From a checkpoint of a small image captioner.
Model: 11.7M parameters, 32-pixel images, encoder arch mlp_mixer, encoder norm layernorm, encoder activation gelu, encoder moe soft, encoder patch size [4, 4], encoder layers 10, decoder width 384, decoder norm layernorm_no_bias.
Data: trained on photos of plants and fungi (iNaturalist), 90422 training examples, 11.9 epochs.
Rows from block 3 of the image encoder of a small image captioner, named by matrix and row number. Rows with one number within an expert belong to one neuron, the router's apart. Each number is 500 + 50 x the weight over its row's rms, rounded and kept within 0 to 999. All counts start at 0. Numbers have three digits each.
Before each expert's rows are labels from the 100 images, of 14976, where the router gives the expert most weight on average: "colour at peak" is the nearest of a few named colours to the mean colour under the peak. Only what is clearly more common there than usual is listed. The data: photos of plants and fungi (iNaturalist).
# router: slot weights (encoder.blocks.3.mlp.router.weight, 8x192, trained with AdamW), inputs 0-191
# up: expert up (encoder.blocks.3.mlp.up, 4x48x192), inputs 0-191
# down: expert down (encoder.blocks.3.mlp.down, 4x192x48, transposed), outputs 0-191

# expert 1
colour at peak: brown
router.2:442469506463478490449520496500478508583522580479534518508571462501464442498489573553504467584521497562477528478516478516562493536477513409482479512499476532454455519519487441545355433468438471523512600543458514542445522357611512535577423558622517433495457549478511563489523462502586414556544469518525549523449426548548488464560485468470484471464419503538503462507379600479506488499530429633497503486455442499482535476449510451556485460524500343421493571515477475497484454511528499454412547401555498494407513527467447468555521449550511448460477513630622532483430490529476435471
router.3:533532552524532456551475515535487576532504528481544544518525389542417569500447493512405397489488424539469543517535399517501439505470539465460450557490528552492548473467558510515427461554436395569474569531487466560381433390590501540482488536480474534538438512490419505421462540500484546510505425401577468577449460511487529476495539431517528514453428468510470450457431497482569531534526442624566539534411430531472516436455480490630510474547471439547472561564527418385468573529539484602421495500533519488483583571577529422464486547500586533483477448541495473538492495541514470463
up.10:531509499574543593429495532547493477554502405538588483424489549422519449392600398536463502549411507530576444479419517534428529514436473471544462512530538402574571496537549519479608550448517549491472557498468490475485495478526479477495486471487469549481560459562476535598487493527491525511478542464491571522448343497519500502520472536556510442522455478556543470474532511430512506610475551486386456489451481408523495566522426619368582472551577489512550441507490533419425529556546577486477552497454482520554477465473395567499464483490487444574483457455514524449491468536545479604
down.10:460411456461498549550533573515510463458458469543473514533431527522466583590526546575643525517495581526517543419512443420587523525480544507446506525390469488480499503473428535551453544535558522490473437526382438488464579465483513576488402510501466584473471442471432513476492505490508539537372435464508531513363476578542533508481477503446446449485602431517451544490590534509528490557484443460557509502509481525438575507514529511566568429522459517524473520508554572381430517545541451527446542482510504416487461481622478432489414500467474511576481521475547559482473566508496408608
up.11:478426537447530561577475527442415502557470510529405515424518521487555561456519561520530488453538466462439514479662506515594504471533511470547549611443532519444539495368504489538548481498524428475493486467383521524536458528505467450607534559415549496395479550468491432483510529495467503524493466522558539539556514504459545403441455454531519490520420564426474530580525468509478490427483429639495548491473533497384566510551508506494456479460471470553478592452507545557496609498525487497549585518467525527536394422567604448434501514463487544463475514528354518466479479509494476492
down.11:486587482478433502447569437418505497590493539552499527508547471538498498610434517351571513448470490475570466609514500547545465489485543442492516455536461485573456447465567585512585525431500489565526468515610645425491470574475642488401485592517396513490464499463575441553541513514420405509532456504498474492501450456512515508408519507492517467465430535562522489454597535488433495467432458516459489480444504543425504479527562460541599458538473424411459447566510490544402480490517389492529461546460528515462467520481513492560582563540434477470514524513476526464525477504537477518
up.12:551548511483532470517459454561476502543492584452579481447527478470442410505465542462476576473405459555564486544403533565534549497465530446525444468459580488553606434492465493597478535546535474525548512491490511494519564595465479485410462544463457463470587508470472434541492401475403458523538519522525536460433459489468511565456504443596488574491363477529429513528544500493474450493497593567562401497420555502505520513450557448522518484377522568436514519470502558418520466433499549483491518469517536535615500486555456560487442584488576509419505455469574554374475514564497455603
down.12:529411456519568521504421592526519510470517588478557520554509460482517520480517567522506499558463560463530468504541421488396435638579460474497451492447525491473549553466570521555506474510516484446414553370432478485488543474570529545523528491514475580488424493497453500466449512480485503511442522569474502502490454542566521484449506523548575415485514472515395539554351657594473535578530405476431499443469491486466492538523489543412524471494470541463531537458495427513471531534489474537567566496501519484522521566531454442636570406492432476435443460418439458532552485555435569575
up.13:410531437486535598458460512492509596503497388491525529547518492537517427375550527481532493394479486493496532470485544503445516498354544555521460560492520490557469565435541512450475518467482582543548483488484503461496434511542529519459515511483437506516559522605510513645486397576417458418494361560491526572455575465491447456547428466597440542551595415511513491464526465587572559570470469408545534521504543469531520487590481526493542463542451440521580504506504586589469504494506515510517494509543465566432481405484417514438484487498505508494525474459469475380522503471572476548
down.13:478590491535492455543498509524547577473451616515549487479596547500562489549520457494522488461525565542532565430474487499470529590383479388481578552523505454544488466450453494537527454565485516493534551499571615544488563479610452472484504528558430514462441503544500455525499459549513454483483539429430434487530508515504491529453556536472455644459479506381424527456501546549499468475547477537529425456521590528475505495598477469551463351467529441516494552468606461516370519499492512615547426503463432483448482512441505460540444523582491539468479419448538426563467455547476449571
up.14:422437506587515409566509498524502548492424531449476534482519388497446412582462482461483486487644438528420558455497463426477467484471488532416585453559563492554427464495526603531426545548560532534523506493576560484457536476510496435476530500509545413554591515440520512569485559543498515536448487502464449571592544497502502475497482446501463503508425466542441499570506636410524446536523515509428462454492476551419451458454573433474486453508533578415502480511558481506498513536589468448462552507577454520497483515562500417552546482471498454445502594458612493635447545457469484560
down.14:476485515540603569599522467518546552495486453483588556458480466544461413462493454424465559434421459517549583537461373539412488390542389479496407624461506502557519465528500466437506478419479554538469472474554493543506574506467455445550485507443457582533552445480579517479471517498538487557513581553488484447531510525447506511545393470472487496525443520561546455498574424541406537525535530603495502515497515404542452566474502487465540508575504507575500497491467516476492606492523509527566438414520503585493472494431448493450436444583563504591468481445473601475574416549471476447
up.15:544480553459499489491427523625535482523508566462494477477533433495452499477423481483503492531520511519478523522503485512485457525481600505471409447490500473419503460554499510515536486480513472479469577427542558521556505456544572518461506461466514565501510406460497514580543585514441487449578418485470556531535510507512428484464482499606569478477383503576456492504491533551433502634510477505450444425518460457460500428408625494479556406425529437382508462560490496374406553564579464414508576576536467531473496483456555586575544473446528456543515569478610540506503418548591515564
down.15:524479526395536551535496494455493486389436393465527630508536492457443442485563510616490559518536437523417569480521425420464473484536520515607433540497510494434535593529448423519529471553457467509486504416550474507511487458483470507655477477419502501492506451510386548463484494430541540502549587488540484550452508576380434481614425470509475442506534503534562503551457517515543507502518547471484526443567448456525537501566512572407471431481522547526470507541462568495513523517632514512484603445579556456492481454482458512502548488508591529475584488556475519482501495389427518475
up.16:562463491465480510594558458386492523479473546517504538454527428570526485468485503461456530527515484458536480544483492470489518426502553538437422451448510488496549500460508455517481512479497467587520461442551489591477458521484519544497524459524607478576548595559491542484577472520502485501445501482553597433468598513515527487454561450531439403402426472477518474401437524496605493456496461482392500507559484505483513572462482653555504410528479464511528470524520514547527511430558554401583537451588567433588519562531444516346430444507519596505500450544554468568412533511424473556
down.16:476455434467533466444492489513571578574515536476462436463412453525489529589445486561586458550414473476475534522492485512513510579475531438492457428547527450454464556545475473477492519543430497517547510510508486493580445469501554483550555534460437569530524434475505403443508568486501526588606458609416554510514480555605504414471497394520511500452487460561490540539456444488429462549436478554559497477480570474557437450474580469547472478405613400482527523485449587420531435579477521543397476509473594517443515510531516506547495531464394553452497622522562475512493535564562412476

# expert 3
colour at peak: pink
router.6:457512479500491468560509495482481494541452429491541457535458525523481514456434559468403518497511498458500519613454478507503509481493558509427506489507596487556444424513513555529466414451573478561538538473534465500522456470629551487411461523549522469539480500534544473434452454595546469555521421474548502349536524532494411557519514472593497562446530359563434448532483519454425579533506551541532425518450504518506535546464529447558528485591508360480556400534526615536560516447529549546523427423551509593489565532419448506440482492477588457517462448531617528513459539488505512569
router.7:433479539392491530457572527503524464483433552612474447523491555560483518513484569432533430499401536489447526521477461521482512480480500489502479502521511547468523548467406409487532519478485438528475384494505431476520514496463495502484488519545608534378485490516438430530498551562468442413538580516532543354508464581519545503478518554497552538462521569426536377450517507517543501497542571474520337536438468399507504531560436582551476553561524567584458519514565552484531483505489554524588462520496431478500466397546512516415532552470551497575420438485416479524404467457530568519
up.10:476459578530543455455470543479522497568520555494487539536507544524518358507550389512486433475512475501498461428572421416538496467535509443499469437633472529464491463522510461551485527448489495499538511470502490442448441385559544551537535462531462520580457473421541503495509472529499510478524440446436508562494516442465403547547534530495407572580484537505621514518499440529464486537529437507599581619584500631477454452514440511502537535487490457507440503574523434475450523488577487415504524564501563477455520589466406567416474584474521479470583463584556497371470562494472503458
down.10:555516534568524507451574542463468527586548523549554553456484438461565461527425541499418521473431508548565548443542521452533471446427529494506478515556472475511551533560382536505447391507524449463454513482532578449480495434548546451384382550439435421583506550549533450527572495554452488518569460448528548434532492561473498533581473568530534523523429512518450466453555545538533443529482472506550561530484410425404574443506591446591497522522515476500458478473568384437651514513602493603426471558464551514522452475530446539529448522543488457491490472481554503433540476534485485487
up.11:581471492504414421483468485501493443461460483604494555525463492502471502581475465468535561616513554429483497495522509562512493502500489452477609450460548521483491492575398426473393431495486541538516474556504439509373518478574478499440541467511516433527513576571558480511487502468514554603491499435504525488550474532575581432503512460432519422541463448517613465568521530422414537471456526588499558601497538562476528424488511492436399586524487473514489503512589469515522464492503501543453394431541491547494459611469544392544547481545464498423524530524499497594446585490541411416
down.11:574544442502408507568618498482553494472538513455533517491381539421578532367466508405449409503533487521549531415484497518466561486511419485548388451470463466488486482573530626472543540479486580478534540505529474473525650502523513462521507525483527482542531426463492531457465443550502535471515523478519513455502516472509499517508564477496478546487478442487391565491589492432359512507524573600436479424477535437551564506508581562540464508503492520437521504533570550402550501447581525477466403503543498532485523629462566477444493480456530540425595473558512494459468527502465433559
up.12:469464429474563440493515469483490496524438537468501495513546460472486474411544430497514433505514588493594457444479397493498440487540502457472484489447559396528503458597483556470583478490532566509467558394582471485513573487568543539483511482483469563547392513531503518557453542512519400521468507443567550467371442500468449551478468459483537556516509428559530478452525491485463474644483491511506445571460507583544458414497512556474440408564487518458431454452524510434461497579599519494612582538561472468514521509540561593619411568526459497453420527527594555467530505537459465546
down.12:506440429566389490497438481512336401408533481544521557508495508474506476633540396572509490417411539510531530485461522480558586501508522501506511555445478565444487441545494492530440468521487492556541547463406440468477469448520450503512582542520507522418462489402470639519578546492536470443551508396491573436516424603467539545541490453507486585591513523518520461463522483445585563551464541525492528452541514556480421567537463558541493454434453469526455468420512531470457469576526477524489606539487502507540456617492491490474485506523548524551563459562506511464439551486567457537
up.13:472435523464570520508517519424450531485473434528559413449476433495475586447503492471476442456513560526563543555421562510446563543434443473489512471471508482460531572464552470495570517559501546535592533479407495428450502574509505488494475458563591495407547391496457522470462544522427508453405466506481597472442577548487540545518509488485443470491508467461461579464439565488547541470450515447540511571520608448499456480538471454440498425574508525426522546590542492451499603534543414546546447540447476516499520554470645405424511441510524512615485588410508481475599436505521506574
down.13:487435489522503508465458471550487479538425547450476526532434400432435544518496567566562526535481476504454477544491461522534564473587511431492571577524527447544512517472459479537589578467533458473516559403526463489435589478494477537480545456503515495545540542449413514545502426526538482461466559500488478437481410541501421492501600488471490574558574574408479549443529474496501548539541446430493471496544530572425536522341400496461597427532498466562493458461441491474482536434453528519488488451513549341556488413523500615396445594469492489496450479481532473611505587521510437486
up.14:557493497520468464477470558516449545571389466498483459468500510532464632481513530551429554496513426544478456523469575523522485433504503532464476459431492404524465489440543588445419626472555490477449464542409510594605591540503552478540535577488519529552502565493423519530458573428544488473555502462491574442534389465536508448467394506528571506458541572542515453534403460496550454562471495542537534551487479579374454494533440463469520611423490489488491531444422457611456528452616510502490515441452535486490471491487379510508542552508515486406537460559519498506481486502568552492
down.14:412548576525415432487564529544406403540386539500541550484531495478409472555455518401456453511548492558521508568464573538502534468540495471538534536460475456489604553520500603561466526561529526486564469505505542469467539570512560528393432496452504541424520535507519516410435453483480446392477453451513511551424534429547549415500573552439478448481575492415451451545518539546448566535475521516559508517526487424493520466532524490568494518520468520488582451362507514428491515482482559616487541585559495463507548553419412456481525478480530486501534501440625395568474478485499533541
up.15:533575535440512593487506543418488458420458447550492531516525518555537455500416459518608490516464594413595513507423550557529458495538424477528567543416512454495503500498448491468463512516425506497525486417424431422450440529466500453505451497456575491420417441588504514535523485525535463448513571665539454501531478489578515470558444547565459463536519507546570465568485429518460497457514436493513483515482476518574490520492407484440458414607604498528516405440521539583506569477452549585581511526537453611482524521468546540446451550584462542502521520499429478389501484470459501547
down.15:576464479489565629451482547545447425580465462458498537452571497430547511441456615479561467507521513472529412542484465490482539586476534381584502578463511397465590484507456489503423494521448471465559530447482556458439466508539572546433508448533555520480501451487497494661462532535520518579539483451537481517558463500487443542444538595465489554570418627500459564525534482521465496524429506551501477600424447435540429448436420443592569488492516549494548534470492455487579566453526463524513543486446498411455519437454602530455513494472483459533486507510424547437530511504536495441
up.16:567469551477585524568450470476505425544399415586531502491436515472460470425505531486452584533454472496438507533447533484406552536501508482484508484453547480539508476460539537468592616537431414498507491404545484536574498486535423455539590535432466485575536489499416452495480620446452480501483560542490557448541525516516585422385473431476505459582511477445454483420531531533571581500499479475468464486526543576599454488533499509446605447609423473469587494407418426525465574472485518580487447465480523558519488484480504490497501495655483475526494416550479531547536514478472528546
down.16:410550498524457521359550547521504559552529529473508537491392561541409461445493549445534531477623491549512450495495517446559555532584513514547448363536520522521464528460407516497513500525505548583530514509507360475527577554507594483482436427498548439464550473470486522538462523473461525497466502447462470539476563480555512556470529503529435483365419466478548572427555463592586474525436510491381550573571534518492573471430536471466529582500457529468529428457375476444466482434570407500484536545489536453471462524529495562476477553495520508512485572483456524442611504463493477520

# expert 2
colour at peak: pink
router.4:575511507435502491455533397499499443462465492480474481509583466488452500428482535441487588509568558536551509498430464468505508487548428465465663559514492553478486475445491453506416548453583519522537511530618465577492543548368529521582492516525589515444497539503508488531508491523607533468526561454518436459442465500588484532561606498520568506540467522543619491489410457520564571423459466478469482489537485447469542463451435590455461465466542552525446525609450492381396468396453475429483461491429444542468454481467475514484546510460553423486535475508513540583543449469576553456
router.5:406597445488504435511558495547391422547518477510420475571472497523457546491507536478424422517433523504561527460488443495503546463472606503451534567557511506513587433542561614442557472484552440531425485523546522500470539487496516495420506460518429605490527536568532477508551481476423513503570472430576581570419409499477482562480472430573505543544590561509448455549574482451494602581417550512398448517417495592462510511539544527528448484451473490484451490463533561494454503571527537497614507457641457523559495481518481470525490522515463545468488418438547510475431497569498460575
up.10:523482573439474505443571581542514538525494537502583489506481392408465512578522538555450466498562562413448407490566482443518529546536540529614464487497500484401517552449483452550523450462419464498524579481512514635478475418542501523563568425478513491445472461509524557574531502550495462494470564462528629511530524523498456487456465603375547425432430567572448536476504436514577402474478498569574584522463503486480453548532472556526496429416432566443518570519487502470501495504556406540599509509474500479540464478493453451417531469435595457524478497540445480504499496500408443505
down.10:474508530482478449477603580518505424479512503545549602545520399520520525518558591495506460581513443504528466468423504461552546363602406484556486469498530501493387487490569523645484505541522534491451491520535522412524516481488485472407536528513374593396514471509532514526505531513444582516517532494476482452562552473542542514524504465430515502466477490517498492415458523478487523477499480572567585547426447524520515403473448553530544509511536550367523432516453460482446432556520433544394523489432498522444507581498455443526492444554517505423576588519458474599592531463480450437
up.11:534539499562542492564524482607468441498498476569478419525407557514547513487541469536471538534548569471557500528477609576533545478485473544488583509389522549535556499545425547502487510497472488475484401506394502423571496545452469454474485467438462472443424480431498497429472609445606448440445553466543507521558519509553563568503551507529538495477583428486470456414517468473511464489469641498516432421406461541452446450582585555532468464522527482558542459599482432532514608526418438572549486564442508415506556482485492471476421480440495517531546422498422497446536518452441530527
down.11:552531512552609516429471453534564396519518486621553412588506510514515493401414552465438525445451505450489426592557463619491520574496533494513516547444516520505552473502564561470476524544595520466378429511421540468482428507447532386471514537509435554474560505506492457582518572567519473571468564453495546511431499517539546455452440591535547435526479471513471497457419519502552593525440470479537481414469472528533515471441441444495559477562438548505527494524478503581456613604579515529440455467482518522528449526411425430489450548484504523495487494475453436398526492526480461515
up.12:471491479520410501436465565421498468499490555502477472467477465507553470477470554495526454414565476439455525559541539511606553524456443545542565506406506521447484504405556590513523436532527575432536485434351423496472440578523505433580599505484550488471507443499471497519458526463491541537469458486488435588570488582511629436483509438391476576462638509514542526542458533404517502547525380561531610517470546580531599486486487445531436484505435547530472506546491495561532506565535447534545457504491476528446484494493559442462414528456472488458500534547446437487495443517476509610
down.12:508533510519482492502515414502516452587570444479632548482617536475490455544576438623499479462480484527578500411509523485460504480480545403370490462491468501555506370559443545543523578399477437465549503597578601389444442508445478512418497437494448466512480564491545474519491422460489555394519546565542473512507509465505513540495360524580424572603464521581510581530493461516492448455530529491502520519457494522546481452472519513518465519581458538478581504483514489500568466420445470476524559558576460563486504531482478530433490491528417462426551572537533459507476523540510470512
up.13:446440513516592518484541628415513488500501467469449564507469551526535589549535430594469439487448370491407485423498466425420459494484496487534402488514472493476441509434558521499519528454472470499503518567431488502471465554563491490509336545515608558441495513539521441515509397489505533457446502507529561538444435546424396487580434553485506480473515528516487472496497518487525474458537404590467585594472488522455505521527489512510532506518506579483473509507571566619540489467558475459448560473581451486437504461615532594503521463444509406513527408577582535524535540489537558519
down.13:483490493526524533529568547532494471499546452414508530494499486462464557536625476568460519562432480476464485402464518482536532559357496508508347460537529571465476409531519517518437578570551513566530518491495503409545574491515524504394541466562464489542519540526458484490489374497560570541530485485477462511566460461380581529551509466459510569506452450496454527463611502491444389455513529461558528491526477525505475458594489524570504481474514445427606409463521496493494507485487536456416486481501483516492600537550469592427488574434420514461559508551480519357553464500582546548
up.14:556506539482442542493525609435551528520478489506548507434507543469566526586489493539467467546475438519429545507515466472367433449673496577565478461436474498590595489446514447474560559562460407483469451529488549412473472432492441440555510511479525477538549489474450544482585448491449557437423537484470500497590423476537571581491471557489534459529527571544488542413526474503492534444536565504585563428521565514401514500577538521487476530384495539452487450421518576498569517567492471538520548514465505475454464524588494532425515479402508461425570524433503440562469457455476451432
down.14:570487459498537416496467512386531456478507472482474464498547450470519511524565594568520491444472437506571521523426465492588531454460490449467472380438439527496523502546439438488554473681546448478536460539410445632511448526493568519491431519591497507456570543439557547452522518520523511527548502521474522599562562525406551458488559511542441464435568442586525549509380410505597496484525567530470534494458498547564531569499487552468525492491478470429432534538401485380468468477493540472469482508503443514492526505539512507453450556567458519468439478416544564493477551562506520610
up.15:587547492483524533569460450410522446517575438409564539499462612502482535424460518508477416456504554501482524530522501494417571493584455443551406507481556419451522581467523440553630414500426540461546470379463465479585463527519426500546576480493393436422480495543514513527479507525449429526464452530436420430483498517437466497485481554418404543497558528427494511482543411534503533476513531527489507587603515470488583555540459552445533445556436447463605470485508508463493498511567552593572526592507535527571489436476518583492517556509501492453526489475451457484578483521533547481
down.15:550430473569521483506543461475535437593551506403492516568435532485455597464432375435488384397538507507490519562474482429497582457474537449532505488487586504497532573500511461494598597477460522480517517577527488479487449512540574456469592480456534497404511442632507530493539398462530480448469518437473518609486549424526402527526477562481487485521438465409566473532494460507507456488512514531557468516495486418537459525559536501601485440487490464496527433560586461480393495514512541550519467463489577530502511532463450516569552510566472513607611473517421426562516410522516435523
up.16:527469487482456465409403561590468453457508534555493521446426551504441621497538492600474415518535536494439462414558511436526528497481484435488549461490478417456501516485476469523526494523496523473536553524376482496499488484601450442580500543477437585470504436478422535542580397438536567578576507428396561511519457446523447405526514521362426481523501598484480481454553438513487498511508553564509574514496540547628542488512488455487404562474471541581518575566562481523493359480483587484527523465515528472532469565525584469494591452534515523515545491491456538455523525499476488519
down.16:512424519539469496561506405523417476498538540499467522446528518516536547523596512588472503492555468525426522429496421477445518494535497589509446541533490587460527484591486418496444536576518443501543466525386535586457522501543498459533534534507509536471516385489541563531498466431618558443432543558348520535435467432390516437433558523469430504470502460376485548523556459552462530519539543532533484446475493562426575460541528547543497545556569532599522528505468547638493404480457526511514554435509482440458449560486545468431482512468492449469573480518458454400468567522511532462

# expert 0
colour at peak: orange
router.0:533506432477496518472478485555467545507511544467500407541570463435458544450449563517508531422629557516553537470549517471438436494535479469421432479538428444564511547540550557507432487552485507420502522518555564398489548469459459565519513581428445469592448481542444455593502489501424482507536536488463476574514464483564538507405541469485541473443458560551516529411459623517512468525488548459517389476536513558404411491579573444501458542395466510530519541505441508427389510602393456455522518503465491433543468477447541425605546498517495474457544568427488533568490543531439476545
router.1:562516482429497486536415509547518570509541465492545445552481527465520575477542563458534431507469570559529501489555517404532507519415376565505461563549472573541474537454462480508529556482355453531441460448497496417489499566459454442539496544559548519453472460463473448449528484507653496434488600502520502510508524513541502516516535517507517585461476604438636440503436454473394588385509500429516479455580436459489432467493453513531438502575441566555462519537497506522481536522426462424473565571544514476550501443540619504500476492501569424443475552458512462596515465478499565443
up.10:451487508496479433542472543521528500458430567451583534440568479474537398493553542435496536454534591594373536411415473518498458546416547475479541544476479559501443480508417527518458483451454458443496564558548458484519453436511485513503547485498601478610569479482559480605493590507533534488439612475565546503599508553465448525569422484542462506436408496500515469535474483454536514452541540574473536562458489521460432439387550563573485368463544555540471501494503465468529524496513519398448461449548545503443473597524516430557541424468543585539511544456531488514500481550492423442
down.10:516482526548507531460464444468514438347465421505566584561442490451504450578554543478425546496457496473498526543408468465494477529594502603474480506428500533517541540549482486520480542483496477439591479538420504434523446485475527393434532516515556492530552496573428495608577515489497545525506529504466428527576486515458512494451407579402414518438458608523599527537479476487509501480543495519567493506520441592506519482495585437537451527461427543464458594534613442500530451461602477521534491481507556538501426513467452490475467547436455556450560577501464514445500621548429479387
up.11:568451497422537494511534544577432456580542563472424437489517483505490446517447518480475468522554520495522520530513419538551480477559571484553444578502523507375538486567482534495481464555501439517454482530551546565483522476543538459460463526539401587355448470448503532487518551383517535622477483460516538492506481486474470493562624502549600482565503438517463463612525515410523524558498511489404357381366498529544545483515514550511467455478540440541468510471557488459485479541520493467500485462479453555439545520465418546626420498530513494567471460521547517497417573433562499475
down.11:499523610477534497420527628534490456508607556559444520464523426486334528487408569467501506556537515573514470546516536512529430520536500412568515546417453462487556516449535497519503532506559455460423522467553484466406566491477500528505471528421398580484497592483497493521544513431481460512505547538549550563494553450515511476525537512539611442522447506561440499542441545465564457460522473501418411508496482492430488521488539448391422533448441562494431574463502502490430440578484494458402537429494527408574507496478575420481473483569584493531466508477509455542603479490517452594
up.12:477443467535511558553426563539531505494568502510489470429473477371450492437508530481470598474588578510405438505495571567460475447489457460456499510477496441481488520469519591562555558463418541484542547484512500403498553596528483423473487455522482471467543502491464528555529479495550611451491595559453491526480450490551440491586505464465406527442536530465581571459399475444562542417490576418557452462574487486579529504502426431523485497529445559533521529468567488442487597609477505521432471517468432576492458547494588467453520572543520643461519533494494508479490519405436407501
down.12:595540460614466504476458436469564452505432450426511486462531530560545475420614507514569541534528507475489430570490565519525502494465432463412470458545481629493484587463451479434440495494422552535469462488435531444538464478484428389538494488493599516494505452516457457500463489536523549584467561471477474443548474505567574445556490501461528523477544485530568472415550472525435445412430580433636511559612534535527517492511441544494574453566490434486560489570498434538533484435526502449462390527516561513483388457549569533520465499495445561499491538466455478457591584551498507455
up.13:474571456502565497548542510520470504510449548454505488512439501469517465510493609520451483604543407489570459492498552474430483469571512592545505469516528507537437476518591544453441510534525510454448484473514509409521597493547497389483514528430603497594499463426439559532508524442450559528529642444472511517575483562534527475486514456323523559459531474507501471425457540508438481535527580516591528481579514508511385468521464511538489482457438574510446432604425476466470473548573493481540490523447497420509449492505373513540489534518500451493552489498485456582420522454430633443
down.13:464497528589537506567512517480556561561491446548524467516472530507501526556566487505457521388403457527572482521515503450495515465413449625528478454517539507610527558493513478429474543491498556566528517488478440499464481558555535585522504598509484534579546532476525491541545487492512385502514463494445489469567503374610457456501441479559525441463472475504477603505518462462539470419527501445489544483501528370525483549516419505563409590404576490523496514495433519561570469521500484394542418407542381504518389526571436487460622545507459445528508452514471455478456487479430558541
up.14:477514540521469528458445544607466509590478541434549466568398512384528551527480504510435529465487419487525515531413536437398483553514499520503544430602564397517458519510494555528503488438463546519491524502604516562443521416543548458498491490535538562583478457504393524510532549461455475434523449449409571545502488510536450522429468534386513458499499512521558494546483453522508403643500559575530503470504505478451456530476500398568558504495368515497488534600413561479417439466547538480500435538475513496379498564486460524462463471495575476514546494532575532567503450484548588524
down.14:561499499359543507504575482447510543416434391422602512508517447509428553514484520552467438520605504579478502472587541410535471456527482524589414453574527486568497535403498449575536516477452494560478506511510468466578536525554538555581540555496447542559471504496536498527469448534500601476519503495486481478630488446426440459465552507557532557492505518494482414543504491524543428424603434467568472545581437409515425481483510563605490479588514478516475523467475472427515438459590500448490491532520542475454450557482478521510512459342510483544514511483433512498414442447555508474
up.15:490368576489509564372517469585469486493450409586533491476584569510533460519619551477457482456491528444484499483582427508583454448522595520542485529491490515548540500517527489517563518441523514524446474476506476549374463607499523415495535493448510624532462557504566547576501430496532506485453451520532600454461439539581498456487516596488470511451558419527496522512506462502491503516471457483530594498457497473485539492530506512480484376570502505460461652457487556472366502496547523499520432467535564529575567543445514454507488545433436542501445428412485541388502471484490462494
down.15:451496557562547599513484386522439504432559498622543519526501519443522367554510439528509477508466511477508557535482459467450602427580534502426537482401483531469406551526448477473431540523545427574520507576468516491410505432536492484427401487590492642498470448504481508541450489511493525555563489381539531551502530578486483532509518446449475460558523467531505446467606519512543528441483507499505522521390504564480462537528558540511496418485604546457516493501484656492429546454494498500505528526485552513549552530540560500509434486563395476490459473499499494426448586450491399492
up.16:492537569509454511500468521514504469463508550473491532520496405491470331494408539489486533456549519472550502507427449553482504474475477525451495583501506533483470526556557516507464484434496450540508516493538425532552496444611452426506593479475607513567504493477494562560452559475433489475497563492599570513540531553418571557502471452454606575480498556519593398430481552409506496623486428556555449405511453496479537451565510382536535462518444516441432567528365468558537596534532447532494484526522506597513435474470475470553396496411522511434447483532500485468537480467507563471
down.16:479476558478543525523479463507545475503414436514533504552537537603539469553455587494412551523513532538515528522487507600587482504541548510453459550388514536446552575442446532522525415484470507427541554395513415467509577560558504497476455443497535485495450554510504526522484511523479536498520540498531414563599499576506618483456460465576491494486456484522406446522443531465492517470584347531347476469449418510533493543518436458538518421444485525481583485559540415472557550527425461549516453429525614573433503493546489447507422509486545579499433499500453428537506507460507437404